From a checkpoint of a small encoder-decoder audio transcriber.
Training: muon at rate 0.01, 4000 steps.
Rows from block 6 of the audio encoder of a small encoder-decoder audio transcriber, named by matrix and row number. Rows with one number belong to one channel. Each number is 128 + 32 x the weight over its row's rms, rounded and kept within 0 to 255. All counts start at 0. Numbers have three digits each.
After each channel's rows are labels from the 100 clips, of 14848, where the channel reaches its highest value: "responds to" is what is common among them. Only what is clearly more common there than usual is listed. The data: short read English sentences (LibriTTS-R).
# convs1: first pointwise conv (encoder.blocks.6.convs.1.weight, 192x160x1), inputs 0-79
# convs3: second pointwise conv (encoder.blocks.6.convs.3.weight, 192x192x1, transposed), outputs 0-95

convs1.87:162159179113212137118157141109136143150188112121119147138090078097090188151190139194129144112101136141204150108070172192179139098133100079141093159168111097174175130141121127145184121179093109069129160116103096159120113069130131123173115085
convs3.87:145162117152113141100171095115140103105068171150055147174158144141147136127108094148103164104108151097053094142091153146123140121179106133112072107141123110128186125111185146124115110149104159155146076101167166115113124122170131176084136151170093165136157149200107160110126129085098138169
responds to: the word "not"

convs1.50:174134130154130183148116093134136126112105176164080071105197121160096133150097098159113121123139136122182119187133141140130143109069146127155155194130110104101178082091035141108152010125107136097133090121100159093150068100191142081162130119
convs3.50:131144137150071119141119105113085158071167121104087040130050123160136128107126164128119165111132155191180084183086128140127092165092127123136137153117121148170153125110131077156106166164144184139160158116169071115126112069148074154145156072129155128136107131122096160154091178118112115121
responds to: the word "the"

convs1.72:123108163099121156100131077161119145120129145130132162090181121108132159077051117169095108120109134110182101174097110076082133094123152111113161089134083165090152110153136130135168200131153026119143137142082150119090153124156142143182089180
convs3.72:140091098104165091127136121090150156110120082061145111114157074074093127098160141158143138113123188107100144114118101156164116083074122102127114122146118063164102146117171097110189163136174131130185194078127101126121135134101091098170124108181094144092138102163105112175107164115169172123
responds to: the word "was"

convs1.85:096106135146150095170090097163097077090124161117106153165072116102081084126111139116131123221122072112151131140152142146118079165160043155136144150116118096137149134119135083159137112075071145136088121157084069184128210168061114157134133114
convs3.85:120094112152102148068107096107142124099109112076156138038172131127076150105155075057109108125165177102050116140152084171192134090160157128169189107100111181149075102125150129112123082062102107151145090125121057107138128122128098118095100115136149108145119142105091073107138124083094156137
responds to: the word "of"

convs1.54:115123164129098170165082146123153088153145149171159112162155148138131129196136157098144052107102080139152188135125129204140184137140084109187120097152081082124094144125127069083105157154086142140113171095129101121112112113127119084115151087
convs3.54:099115082189117135089113121107163165138159064155053063093105157103176151113131124173162086166130133112159117143107140124147148147151197157106161101060077151117113093161088120090151124158029122135112121144097127127103100136115134151089156154145100127215144150098147163090186133200137117094
responds to: the word "was"

convs1.68:145106151130125111099145087102094132161128182149147113101107100178151157143147150173135086125148109115130180132120102100175138070162105125068127100111114139160162094127082120133134125119103105139132121167138146114143154117087017108112082088
convs3.68:153138136136137114184086107016117122134158093163097120172161141128121135149175133125120115070105155131071183230135157185179126130131118166097115082111136103117127189093086121118126115090113143089081156095133123150151147163112151163146110169170110123118138145221171128076137130159141105133
responds to: the word "was"

convs1.3:131128169102141144093204139144138098142058142116075154090100124101160141102145143092056138098117081105114126088161114088126118164108109135117146195102157082119201152086112062134122126105113181127072128163135139124202189148167070183180077097
convs3.3:096121084158105114139087123169082181127106144019075132140140094090135128139148083062169150163123104118128153127153105129137128087133144122156205127161098141110189117209115177111114134085125132175152129154060114130111148071115114100118167101083145084125070114125119129188172087105105144115
responds to: the word "the"

convs1.117:182116126140131136173125146102177138152121131130115107110169106199185143116120119154127184092154115129094107119070145087170168115161127122159127141128129097113129177075148130107144171137127161141053069075115131138107135129179096132112138102
convs3.117:094144081118132132139148113109126151111103112147059107112134140101110090114148097134137075143104195140144145115112183140069126095083114137107118064056136121153107157142140062182102102139119187105073136115158152118107091143119132121133151103162163162081152185127113098105152096095074077150
responds to: the word "she"; the word "and"

convs1.1:183120158123099113153092147113141125107053106108157130134155133160116129132129045151091163109088096110133161168121142119096172115170154154060148104068143155145180095155114118080117120102158048140115091154114127118100116145147131176143140130
convs3.1:071136133142131156135135098104149123142143131166069136173112108104135205120110166111060183143160131095095071144140111170178165129130094156118125138092179064081145119097126165125076115116108114080194125212151141130126104082034120192063143121058116131145063078141146134128139161151113129113
responds to: the word "that"

convs1.65:157135153156147133149120043179134103081090125104051080029128112126131149111104116100062098122118142152090144157101165134103157080127153203145076129063085126118154142093111150142111153149069103191192192125127120156179141120153122076149188140
convs3.65:100133059119078091106088133101098103083126105112063164123141120136111112071158126137015098109110178148177223140149148131141136110121097111114132117095142193175113121141159113154130164102132144133145149145166111117106098158173111153163115065124148125127137144103116081077181146107187055131
responds to: the word "be"

convs1.8:152116164196137089168188081151082067110132127139132124116089135111167109122075189197108121148120106060158099101090099093108121229140150139085105142113161099171113084153062165121148148191126137122128167107111154150131059123088115154108115132
convs3.8:119134116153161205093154118152123075109146141153182142165140149123151130180151173096084144133013137182160118128133115173131110082169170075136126137104100153170114133121143120116152163106173129093155138142159095102174130143105086067133120115055164086116098116145119129146157115131122119099
responds to: the word "he"; the word "said"

convs1.122:126107177158115149145092146152138125124102171129079138154186126125128108164097117136126175116127151159091182110115131094162127131105133179113089068126160119127108083162135174067099095085117138086122052092122129124138175125082127097137039163
convs3.122:075118142119208103097204167108172131100107128176194129116181139085175183122089195055114173121227145130117101138061113118091127104089099131148151171120133131145181139112146144136125121119118157163124103132060147095134180098138150155109174150174148117166125113092197142153110172155125157164
responds to: the word "the"

convs1.124:169140182159167151172142109118085165065126092129110154140147132145113134132142099141087085148146106075098126164140099125100173089128136133126127097127131097090132101142007124140081135138148147093106150151123208109141132132120137137134121104
convs3.124:119182096123178172132179085112160105154126196131132144126156073162176087124116173112177154138131128137146089000115108151130123115128129149145084130113118174140167193146139106155148138114120069142149104085135135102111163175073074108111154185124122148090155175164122113137078148166162100150
responds to: the word "it"

convs1.159:139182102134078186110119043193128135126070088124118100155079130125122160092167125114096156205091121123067106152105145144115113137071172138091128107144126095114144121123098086135075130063113124131098123127112123101099128081169086092149118121
convs3.159:148091134150162105159153134135125182131132097128100131116146102189135180135149068158105130122149176118091162119175135127098102139220126142231087152091132136109160120155132147125138122167117097121116083049091087131088166118105112062109111082081099093179151127141098066135111110184139153149
responds to: the word "do"

convs1.97:112148108095082134087081095196114152153098159133119084107149111155130122161174107138131171103123119148126137133149122142054106152085148140135151104177088120179169149119185105122135158122174106138104208116081178192125120122120118135091128132
convs3.97:143133085052099107052133172131107121128116162157173104133132123111147182083116111164187139108181126141107117123142157119117132201117091119182106044128181135135115156161160115159160096086112139107136109106130130112127147118154125073050174112077078102092114137087125092165163086135086117075
responds to: the word "was"; the word "he"

convs1.190:092164126123078156102101164069191125141163147133145178146108134136096100107178187095109100151156134079155137119134125092134106093177153094135096091153105138135125104162158088133186083097146216065149093122129101132077079150143139117092091138
convs3.190:092077148119092103104092082125200121106107129136090137145145167180093195127181117144093089128136158107037172108170114150092108089151127121204105165097127129118126159090163101101135108052169149123152128134097163165127146088088118124175121189161111087116086113136147143135093106141079150133
responds to: the word "is"

convs1.138:093121134173131127136150153143089149192063136081137100091105138153184139157079177079182095092087121206129178113079119111168126113152107165115149140142137104107129083120169156098139163112176160116129150167076147140132154107108131154115062143
convs3.138:106143166102156142136143129174091095150147103126155112119175094160141117168111165141083135070065198063125123162098135128115108106122175132112111084138155162107159162163109096138047086156127127176157153120151139167144130129069110170143101153113135161143100177145143125192078110194187126119
responds to: the word "of"

convs1.96:103142114103078081070112159106180117130156102160171137117105112149174153182128150136046080177102121124138136146151117127203134098086102126187099071152141124219178056131160103105165094111186153102101140110101141105119166099119109160167102103
convs3.96:186101105078152153145128117108098136160196139113155129120112145146139132099090154112145159112102173151150201148118045181153181178150169136098099122092148164190153154185119119149116104153139174153147101135156138137102155107130103127168180146153147143107114134155138100091133130102127108109
responds to: the word "the"

convs1.26:143159091117103149120097157134163185186218156164112120165117114159158129147095126140179196067107129106157107051135152176099188140134165178155177174155093095121120141183106179118119109114153116151147091122091064159118124184091092116153112114
convs3.26:161125101128150116113158075188164119231071094113116170111158148111161086120118104185124110110178165111101135132163168140132115104160095093126144235123106127136080126146138130192127098164115127154148125098143142104129142106099129104178163192169131113127147160174123145138109051151118117138
responds to: the word "chapter"

convs1.14:155146173160156121168169076102144117190102091132161140142187083108170107138129153112137156114134153191109138133114203118135108182190137133178130084158172096074162168106122128160115155135162122209129075152107078159104134125144128084159134138
convs3.14:115118130125145124089126196137119101124117076185081151140131101172089092178100110188090129106140129096155110092111120098109113168147134141152069131129117131120108144125156190097143130189150097141115109123177101104081096127158077120154086160149115144113094142120106117137061176181125186084
responds to: the word "to"

convs1.102:085075137136145114126113110104135217122156210150115135101135137154111153105066102115053133133126027066141135166108119157131157099147156135193150148142151154067118087142187137054114166095133111112174103170143177116107119115187148088093121099
convs3.102:114157091136118088069094117133110155056101129147101159123172167111157127126104124103103137113122127032131134142146101123107127128167113091135109146082114123087132071125082100201197143109164128155124147184143125175146177116134135138088137203148170164173159099154129198154083171144119091146
responds to: the word "i"

convs1.51:151112110105109139146092132091115115169083125150089079131170146185117108144141192077147101137128058167124134162111199072088153117137157151158116044086162118078138161180098118111107052110137122119147125097131138145142165130133127180080114101
convs3.51:186098130143115112134210136138109102143154134113106167134096129149083151125054124113140182114099115119127134136110082116102131130127070060111124162125131166122117114126157092127082106124139056132116144115156102185159156152086171098212131148143178134064146112144106157092047156111155155122
responds to: the word "not"

convs1.58:120104150084106108133132124106100134093113097111082144181062191133160132123108130080162081149144078122137132163134123181125129165128108112079059108120101126099190139197126129111095153147058122084165131133086148139157102140068168123079154103
convs3.58:160165134106110089073098149112092091097189080114139163163124122182159173150130084170115117172182183137102074130084161080137081132093173109144171178097139156083090117162134130158182161140177065168134083145161117130087145128074171136095092192128130156132063089148145137148143201116117117147
responds to: the word "the"

convs1.48:190152087115182155104157136078138172142152096153063097091101107098120168091098167117128190121108082101106143078133075149103150151144156151106150146144099181185108089138143226096172133136136110138091104101106164144104106191141170129074096112
convs3.48:169146019114137084160152135148181116189149133099089122133143196129167138051120075127148084144111124139081090128121133126179148103104130100117129209111113123072138134072117132131046102112159124126142115170129121083117111106168139103166188190129128113149097114138085055097148130142085150158
responds to: the word "not"

convs1.33:108102084126143037117157145112069183169067158099121161097129154184131123110119128127119149067198138095118099114109100198113040120125143149142103182137099120130146190150136167163151120126118140071113113085119151113104107080119091139125077175
convs3.33:105090182105149181121182139127102145109215159137091148111153118156072140087062194113134093109180130123143146143103161169113122170118145125142167122119124151172117136175177143111164205174142099184129140118161132100148111149115113153118154098167091105137160115133155111082107165128108118152
responds to: the word "i"

convs1.174:144105141178201151168065132007088172094116110173125132104096161142126108058147139124123115141114105104125111143127124130114148173143127136080102135136168152173115100098167129134147141068173158096109076132098110188131155101129147172127123145
convs3.174:133208164151112171137134132126106120105128117119141100076129133116102150086176179170119149156161114142108110124114117136114046156122126112121057102144193166100172119094138128126058095161126166120159108123060090142097087112165096140110105122148122129152115176106135088077090139101106096117
responds to: the word "and"; the word "he"

convs1.95:152176196118090138153100109123144073115104134120128129097151091045080135102146117145102128158207119131119161087096186081124114132101166124170057122146126123129142116111173108119185070136164148139133157176058079075119154077123124112135162128
convs3.95:095158112083137168077147135137106143166150191139129127111124167118106114103163106126147147133072189054147083146109075058093176124107113143108110097144155153165107118167144120094092093099122085178088111142164124154107146109118115120119140063144119122170064166133128122070195163113164058098
responds to: the word "you"

convs1.7:145123144097149175101155072107096088135170128109113128145125116171088129097032132105090163129155171128160157087150118094100097133140134099127157189140129125122194104145135116168069135100109198115146147108141040170107138100114094136164122137
convs3.7:121106099107119117080123070084122120147136135105063154139168090128102102168154117176092110079114090125107123149096091083072170080138138157131149125106150173089125090083089165097143122140120113195133184120175143129159091152109131135143115159142134127189190117183204121176139116153108133168
responds to: the word "you"

convs1.18:168113103149093122137115125086120126123149123022145131142124147168115171166017108125123076193097161127154133140152118140175122071122095104108149157113058078155125123169119155140095128202099067172092144160181109179119146098116081142117106141
convs3.18:062105133195139135136069169148115169122074061134092077108122160127157141134155208107151192082189167143132121113134117105107155162163119165127186183142130155123161164148128117065130129108154154169128109140166181094152154153184139128159139151145124124140087084130137176135172082125112162185
responds to: the word "i"

convs1.82:082092102130196072152154180186157135111149086089141185114146130131072123125154128121127103114098132125145022112215120134145100086102162116140134148123116132121164154146123150112111150116055166129102139141104151134098158139138047194132097151
convs3.82:076121031140121128141075181110142096136135134134094132073094142140173096063135153128142140113105166172110075132113132105053121132107102190103168135120105116071122154060151091141138104085100046195148043130120164162147133097130137149167147163128129114091068116102156089114128109100091170179
responds to: the word "was"

convs1.165:127056087150113154111102134186102132109073174086160121090120175159177109096032151102139090126092100143124207180155148138187141138131134138201170123128085114119066112177135127121095111131144102145149147165128179165172099103182152094095137105
convs3.165:161110124148096155089090071116170155074123161050127119170110120103063200112109139172126088108112102097146109119145136125121129110151142187105108167168136100103100099140128114098159067120093143146144140113117130161188115129173129158087103155131133166111069127175117159151115143114117092080
responds to: voice: male; the word "we"

convs1.142:129192130184116080112136082093101115121108099115145142127115135085089124106113095118098032194160120190140147120182123108141155135099178132136090100134152123186101108079137119098178140130095132130144121107123093131160112166134145144131144097
convs3.142:125086116091069138158133183131170169154068126131196121099159154145150100067129142150099154174166114147116111160100068078141137189124107089143068120141119108115131077188149126055106101101130133172173121089146106161093126084117082088095131087123165216164147082151159087128158121172107126113
responds to: the word "he"

convs1.180:090088102104140098132158123210166111166119103111116106127161083190063119157147114111147142059128107076177134121117158129142084113112150127120121078184145156138064160150133138102119161142175093094107129113141106148167084134080091163133124184
convs3.180:107127142122128069205151131166113158097176076142080175154130161149165074127130153150108118134180097156148163093103134159144104069093180142101096096158156130160177149134145118141137095138126090108159164127151086122157058073111128177110115089103048131117087071174119189108153114156183140134
responds to: the word "was"

convs1.171:124130152093110111102161167089129082155174122195120087128147103095136114137041138133154172180115136133179129116122071093188152156178182126119182057092062127064112088080090199156075150181134086135147142115161154106122131172083109097152112151
convs3.171:079120189115172113110086109097123148134068142103123079138137141111137129097185085144103099110129153160164156137179104178119151127085094154096136088186155149104123084187131150120093124083125072175096153117125091147111182181150076143140175085109159111040098150143132153129129173135217109146
responds to: the word "a"; the word "was"

convs1.67:092083152161094137078129102149136125091142138114120137111139103128065120131137160140096119144082152114165017128150156136136084126136043165152146096053085113144152159113140110132076101112147122147102162140147129142118149150131152149092070167
convs3.67:139124205174057127103087139115138118072093130148117110114174099148109134066160121125185114148094144077171223126180135190156122201105052143104119119108110131135094134153093138116129110172112107120144115110098199124157118092103148132151099150096148117100129090075157159133117153116153131112
responds to: the word "is"

convs1.66:151105110177147125154120164141112100151141116076067168100172159102149119108187116082135096162127163148115135142164100154111078221121114170178089132162140150144072097106088097147112126042148155127123127155114098152122102116113164168176132139
convs3.66:121090125122123141086129140168124126128095112111147104090139052069120078145119135104114142130129152033095091129154139117155145159167108145176125145149121051096180104112165122075213159183091100085143126130191139156119124177130143106153124159162106152157171169179133137159125100130162143177
responds to: the word "said"

convs1.151:115144096119156110089125122146149060144106163129187139136143143094145203114119150115121140142100133132118113104146165151105166151129129078117098124112139120150163134067114112115134126156093111155162148103176090103061132124121081165180128116
convs3.151:092157162134149126159173114088129127135140165138150120127118139111130094054137166061106136170144077117174143142154151150124120189099137125128121151165096151121159157164130089108138080154068132137200173139151102122119123161158112093109208170078121087132075097147099095120120168142103165127
responds to: the word "you"

convs1.179:197115094148070159122144095154174119124150071097113114112169127129145117181121184143164155099117119110124142125116165159124108126118121083103174186095097105144100135086175078158075126077148168156086145128133085131192095161108120112104092103
convs3.179:105165119184090104105147109155165157084097128151114145110158185157103148135129130142125186088140175105117124163175146137155134110142114131083161153112109137143088103089115137056100106134195132153125085155084133131141073115105126153126160102172140119146112121129090125080124044151126108158
responds to: the word "the"

convs1.88:087099083092099104068086147086119133132148177090159114111155172154204139104089085125093173155127125127126074155132117136158062186142131087115170189088118110142084077145140136122132111157106118170084135126095143118111131153090094121105139178
convs3.88:129090150053059144162103134102108127070142119075154140121089149114137125167161129103134118109148187117075131168102118108151124105123161095182163115150142115119100151130112144115142179081122085163126131175118081132135129162136057115151109132109138126107124140122148128134084093148135061191
responds to: the word "to"