Weights of a small encoder-decoder audio transcriber.
Model: encoder activation relu, decoder layers 10.
Training: 4000 steps, batches of 256.
Rows from block 7 of the text decoder, named by matrix and row number. Rows with one number belong to one neuron. Each number is 50 + 15 x the weight over its row's rms, rounded and kept within 0 to 99. All counts start at 0. After the name is the row's rms in percent of the matrix's.
# gate: MLP gate (decoder.blocks.7.mlp.gate.weight, 848x320), inputs 107-213
# fc1: MLP up (decoder.blocks.7.mlp.fc1.weight, 848x320), inputs 107-213
# fc2: MLP down (decoder.blocks.7.mlp.fc2.weight, 320x848, transposed), outputs 107-213
gate.776 094:34 55 25 64 39 69 41 49 48 59 57 45 34 57 62 60 54 65 54 26 39 59 72 31 73 42 69 55 43 61 57 76 59 30 31 59 41 50 62 38 62 69 20 68 42 51 42 54 50 39 69 58 75 60 50 62 75 61 58 24 62 29 27 57 32 25 41 49 61 49 32 27 11 70 68 45 49 42 64 47 68 51 49 59 77 86 64 57 47 42 23 44 39 60 43 45 77 61 28 49 73 58 63 33 37 62 41
fc1.776 096:78 28 45 54 64 38 63 58 30 71 62 54 35 66 53 50 50 23 61 53 55 47 77 51 74 57 51 53 47 43 65 50 48 40 41 60 50 64 51 57 48 39 53 65 55 68 55 72 28 43 27 50 51 34 66 39 59 42 14 35 55 44 45 54 60 58 37 57 52 48 80 52 55 57 20 42 75 34 45 42 72 36 60 46 50 68 31 71 73 39 73 60 51 75 30 46 42 89 58 62 57 62 49 73 63 54 37
fc2.776 099:38 55 53 36 74 51 35 69 42 51 55 42 57 38 38 44 58 63 36 54 65 46 43 55 53 86 45 70 41 89 36 27 42 42 29 20 94 43 61 39 67 74 64 58 61 42 69 50 26 43 53 53 50 15 54 37 36 62 49 38 51 46 44 61 58 52 76 28 50 34 70 38 74 14 47 41 56 58 47 68 65 61 69 37 76 45 34 58 34 53 47 41 96 63 41 47 32 61 58 42 52 21 69 43 49 43 56
gate.777 092:86 48 67 51 43 48 51 27 55 57 37 40 65 32 56 52 47 59 55 58 53 30 50 47 63 44 18 59 49 52 66 56 71 73 53 62 68 40 64 41 58 58 46 61 31 42 62 63 43 43 18 60 54 51 51 64 51 39 36 59 50 40 52 24 60 47 73 28 67 63 61 67 67 46 52 65 71 33 46 43 35 74 79 58 58 61 43 14 61 33 31 59 31 59 92 29 34 64 67 49 49 40 34 52 62 58 32
fc1.777 092:60 32 54 71 71 60 74 71 71 43 62 82 34 64 43 25 65 37 58 42 48 40 61 38 46 64 52 70 28 54 18 49 36 28 61 44 35 29 31 56 25 25 40 43 30 69 55 64 50 81 42 36 37 43 66 39 39 55 70 60 58 45 65 52 29 54 56 47 28 37 67 59 40 46 71 28 67 75 59 64 53 49 45 39 68 37 58 38 47 38 55 40 74 46 48 36 58 27 31 47 35 92 42 46 57 44 64
fc2.777 092:48 47 49 37 51 41 48 32 59 36 59 41 75 30 40 59 46 52 50 62 41 34 59 44 51 50 32 48 57 56 41 65 50 64 78 49 38 47 43 50 70 33 46 50 44 68 43 36 70 77 57 46 56 31 30 72 48 73 66 58 63 63 34 55 69 36 23 53 67 58 25 57 25 67 45 31 50 59 54 29 37 70 50 56 37 35 41 77 57 21 55 36 34 35 71 41 44 39 36 22 47 46 63 50 55 38 61
gate.778 106:57 47 40 47 46 42 52 43 75 47 69 25 84 32 61 41 46 37 40 68 57 82 24 20 11 66 39 68 20 39 42 31 18 65 47 46 56 56 60 53 43 29 50 45 50 49 42 52 42 69 31 60 16 45 36 19 32 50 36 54 56 26 56 60 66 48 59 52 77 56 50 49 47 41 44 25 86 61 46 43 49 56 23 69 67 49 19 38 83 48 37 45 70 55 53 65 26 62 48 50 66 59 52 56 65 14 50
fc1.778 104:52 85 52 37 42 49 46 35 74 53 31 34 41 49 53 71 54 57 57 40 38 71 87 53 47 44 69 59 24 63 37 41 74 75 38 26 41 37 41 47 47 65 37 49 21 64 21 45 27 50 52 80 47 54 55 58 67 50 52 57 50 66 34 40 68 59 54 45 48 68 62 42 42 62 47 64 37 59 63 44 48 74 42 66 52 50 37 52 79 73 64 73 51 65 55 35 30 22 39 39 53 77 57 50 70 46 53
fc2.778 108:45 55 36 61 37 39 55 46 57 65 40 54 58 41 83 65 50 49 39 73 63 42 63 43 54 42 53 54 11 56 28 57 74 59 45 48 43 50 42 49 81 33 35 52 47 49 33 60 43 51 36 64 18 70 52 66 54 33 34 50 39 57 27 45 61 54 33 47 69 29 49 38 54 46 41 55 54 30 31 31 54 38 38 67 68 66 53 34 54 68 46 68 66 73 41 26 50 88 47 59 63 35 53 40 75 24 48
gate.779 111:45 32 22 66 51 47 40 30 56 63 19 67 37 38 64 52 43 57 52 57 56 56 73 42 36 63 48 73 35 48 49 59 67 12 71 20 61 41 72 44 62 52 64 55 62 29 67 60 63 45 52 56 49 37 40 95 47 58 52 62 58 37 55 39 50 46 32 38 49 54 63 42 56 66 57 39 54 56 81 54 42 51 61 50 48 35 37 33 50 55 24 79 45 40 35 23 38 63 20 49 53 48 43 21 75 22 80
fc1.779 112:56 64 78 59 39 47 51 63 17 59 40 80 25 56 78 39 57 58 26 37 45 39 54 53 59 41 36 74 64 35 44 55 32 61 56 86 54 36 51 30 61 78 35 25 53 74 39 38 58 30 30 48 39 42 84 19 56 47 23 28 28 37 74 77 25 57 48 53 37 38 60 49 66 61 61 59 58 54 50 52 53 43 63 49 48 60 56 41 26 72 55 48 17 41 75 54 55 58 93 53 33 35 52 54 51 85 49
fc2.779 110:44 61 44 31 47 43 70 63 42 75 54 58 57 29 48 72 57 34 33 45 42 56 39 47 67 82 50 53 68 33 81 50 41 44 69 41 55 55 71 61 38 10 55 51 35 56 76 37 44 43 34 55 16 12 44 48 57 54 72 38 87 75 72 45 52 59 41 39 47 48 54 46 36 78 54 44 55 63 31 88 25 63 24 30 44 43 50 47 63 50 65 45 28 59 50 74 77 26 71 21 38 52 37 60 48 39 48
gate.780 106:72 56 37 42 26 62 33 32 51 32 87 71 50 39 64 40 75 56 27 43 24 42 34 31 38 63 49 35 56 12 13 71 55 43 33 58 54 72 39 59 62 58 54 44 44 47 38 40 50 58 40 46 86 50 61 33 62 33 50 40 52 43 33 42 32 29 55 51 55 50 50 68 41 38 44 51 34 73 38 45 33 41 49 54 79 30 51 41 64 36 47 78 50 22 25 59 60 62 64 56 54 66 59 29 56 50 56
fc1.780 102:62 21 40 74 19 66 39 00 33 41 93 33 59 67 67 35 87 38 43 46 49 52 62 42 71 64 63 45 42 37 70 57 63 70 29 50 58 46 62 44 33 59 59 26 52 38 60 48 54 46 56 47 51 78 72 39 40 33 43 56 30 66 32 47 52 42 66 62 79 63 53 56 48 52 65 37 58 50 78 53 45 60 33 42 49 43 67 38 32 42 21 75 39 63 70 45 47 56 58 47 35 65 44 51 66 73 36
fc2.780 104:52 44 36 35 58 90 54 47 52 47 37 64 26 35 68 55 54 94 65 42 67 69 54 29 33 67 56 51 53 29 62 58 65 50 47 58 45 40 36 46 50 82 82 63 25 64 58 34 62 59 46 50 10 67 27 37 71 53 56 44 50 34 46 51 51 43 44 37 69 48 58 26 48 46 39 27 48 45 61 38 42 86 56 60 36 65 55 62 59 27 48 46 51 65 45 42 58 56 64 51 38 49 42 50 38 46 40
gate.781 101:60 23 54 70 49 32 39 72 93 43 86 66 52 35 56 47 48 53 33 37 52 28 61 54 61 38 45 40 66 31 44 56 56 39 34 29 42 65 51 75 39 59 63 66 56 55 39 62 31 71 39 68 44 50 57 43 50 52 73 81 56 45 55 88 40 59 55 53 58 67 62 35 33 25 38 34 62 61 34 34 53 81 43 57 63 55 46 52 41 62 49 39 76 53 40 55 25 61 56 41 42 66 50 59 37 52 64
fc1.781 098:57 52 73 55 47 42 48 68 71 59 40 40 33 65 24 58 33 68 65 26 30 55 29 41 50 39 48 52 44 62 59 42 30 50 19 49 63 48 60 74 45 48 67 30 59 69 65 42 18 56 47 26 23 81 38 68 55 60 71 42 50 53 43 61 68 49 35 41 38 62 58 62 32 53 67 45 39 58 53 62 40 27 61 67 76 54 26 24 60 31 59 61 41 48 57 39 67 50 58 64 53 39 54 60 59 39 41
fc2.781 094:41 55 40 73 50 31 36 46 25 60 63 49 76 26 35 66 65 49 47 47 25 70 22 62 54 52 40 33 71 55 74 70 36 22 38 43 71 78 38 58 37 48 68 53 64 62 50 67 47 40 39 21 67 42 52 42 55 65 37 70 47 63 60 64 34 69 45 57 53 29 60 35 59 88 49 32 32 51 47 50 56 45 56 57 45 51 42 63 62 39 67 69 49 42 46 61 48 50 63 45 42 79 53 85 51 43 70
gate.782 112:37 41 45 47 44 50 06 59 26 61 50 62 43 64 80 45 54 69 53 55 66 47 62 42 66 40 61 71 48 57 76 48 65 53 64 46 38 39 59 53 50 49 63 68 60 88 42 52 54 40 20 59 54 48 39 36 60 30 26 20 55 31 44 49 31 52 16 50 62 57 20 54 68 53 55 65 30 41 65 74 27 52 34 52 49 09 50 54 46 16 50 52 74 72 99 53 52 42 61 53 48 59 32 49 54 51 38
fc1.782 108:48 38 44 50 46 63 68 63 29 49 75 65 46 35 18 45 58 41 48 61 52 51 68 53 55 37 78 49 49 38 46 70 71 47 28 30 42 55 47 30 55 14 65 51 56 77 20 57 54 65 34 62 51 36 37 56 52 56 52 23 55 49 50 48 33 38 59 41 71 50 35 58 69 40 51 49 53 52 37 37 46 02 62 34 51 61 53 42 36 58 44 29 38 36 54 44 34 36 52 79 29 62 60 62 56 78 47
fc2.782 103:69 45 54 34 67 55 39 53 37 40 60 89 77 43 54 49 52 55 66 51 39 49 32 53 61 62 33 68 65 69 47 27 62 44 47 41 63 55 43 68 28 64 61 46 46 44 49 22 28 60 67 46 58 28 67 55 58 47 86 55 35 44 71 60 43 54 57 44 45 76 78 27 45 36 31 48 30 40 65 55 44 47 45 29 45 29 42 92 50 47 65 48 44 33 17 24 57 42 49 54 58 48 59 37 38 49 51
gate.783 102:59 53 26 50 74 49 39 83 58 48 66 33 40 64 70 47 53 48 56 50 55 52 39 41 44 62 72 62 55 61 25 74 50 62 36 47 49 59 52 36 25 45 65 84 40 34 57 13 43 47 69 46 44 25 63 63 52 54 45 66 31 41 36 77 66 36 67 50 72 79 57 77 56 24 41 72 30 55 58 68 81 54 44 47 55 51 78 64 55 37 27 17 51 43 56 35 30 41 55 48 38 40 29 55 67 22 38
fc1.783 101:58 40 57 53 39 62 34 42 32 50 36 59 44 42 42 52 55 23 31 65 42 39 34 45 55 51 18 60 82 36 46 40 59 61 74 69 43 59 66 67 25 79 37 40 65 58 63 35 16 40 24 67 79 54 59 76 74 57 44 47 78 40 16 67 24 41 56 37 68 38 73 66 31 33 40 69 30 45 43 45 48 48 31 62 41 61 79 62 71 51 78 56 70 37 22 41 39 41 46 62 47 49 18 44 75 40 64
fc2.783 097:67 41 31 22 17 58 25 58 60 64 24 44 54 47 49 64 61 46 65 52 33 39 36 41 57 61 40 56 57 51 81 60 62 47 66 40 46 49 89 52 36 40 42 57 37 35 51 45 70 63 48 74 30 43 42 32 52 42 69 73 43 21 44 49 62 49 60 74 48 59 45 83 50 66 24 52 46 49 59 68 43 61 61 54 43 79 44 22 36 57 26 58 44 44 38 60 57 94 51 67 52 33 00 67 57 40 69
gate.784 097:74 52 79 44 38 66 82 64 63 40 60 31 08 24 71 37 67 73 37 40 69 57 48 49 63 40 39 55 45 37 71 51 46 62 50 40 21 69 45 42 17 57 51 53 62 46 24 40 67 62 31 72 68 76 48 30 39 66 47 55 14 50 39 63 24 33 58 30 66 51 47 66 46 63 58 82 21 29 33 59 65 45 43 48 62 38 48 42 66 45 53 61 48 51 37 71 51 63 29 53 44 38 32 83 47 38 42
fc1.784 093:36 32 28 36 16 39 34 40 74 40 66 61 47 39 40 40 60 55 50 59 52 41 42 32 31 68 41 49 46 58 59 51 67 59 58 63 51 54 84 11 75 55 80 21 14 38 66 54 45 82 36 93 28 37 53 43 58 42 45 56 51 53 37 37 62 50 46 48 41 60 32 43 61 47 28 41 69 48 27 66 42 56 36 50 53 59 33 56 73 61 72 62 46 42 34 37 32 39 38 55 58 47 44 54 46 47 48
fc2.784 092:34 44 27 65 63 67 58 24 41 43 64 34 40 52 45 52 53 67 63 51 57 48 43 47 49 82 55 43 63 69 38 42 61 52 45 68 75 47 55 52 63 82 23 49 60 21 67 54 62 07 63 53 38 44 65 27 51 63 49 39 61 30 75 30 51 65 44 55 47 37 52 60 77 52 28 55 32 55 43 37 40 44 44 46 60 69 66 39 46 70 44 59 47 67 62 38 63 50 03 51 37 37 64 50 41 51 21
gate.785 102:58 36 50 30 66 57 54 44 49 15 66 43 77 69 73 35 45 23 77 57 34 24 54 77 66 55 65 65 42 79 36 80 52 49 50 42 29 30 65 70 26 19 49 46 36 36 46 40 37 58 42 77 71 51 01 63 47 41 78 45 66 36 29 63 28 37 52 57 47 56 23 55 66 21 43 54 38 44 23 64 39 61 53 49 40 55 30 52 65 47 73 36 48 47 62 47 46 55 67 60 50 52 85 41 28 59 65
fc1.785 109:52 46 49 99 45 39 49 70 80 93 26 63 46 41 62 34 46 65 50 53 44 77 43 62 52 55 68 52 24 89 42 42 34 50 62 53 65 11 69 54 34 49 53 21 45 38 53 49 56 37 25 79 34 41 79 51 68 33 56 42 53 26 50 43 44 58 41 53 49 31 21 48 42 33 42 38 38 65 38 34 59 53 50 46 39 41 58 51 50 38 72 54 35 49 45 56 53 60 55 63 74 65 38 46 37 55 43
fc2.785 105:83 31 28 51 65 43 43 31 70 46 46 54 86 50 58 55 54 65 46 48 70 50 74 30 50 25 54 34 39 42 45 33 35 47 49 49 42 30 25 52 44 61 58 31 46 68 90 56 98 31 50 68 21 32 25 67 60 83 68 52 28 60 49 53 39 62 56 37 41 58 57 55 44 43 52 44 80 52 62 55 16 57 45 66 38 55 71 72 42 32 39 28 38 37 41 41 60 60 55 33 30 21 46 43 31 55 26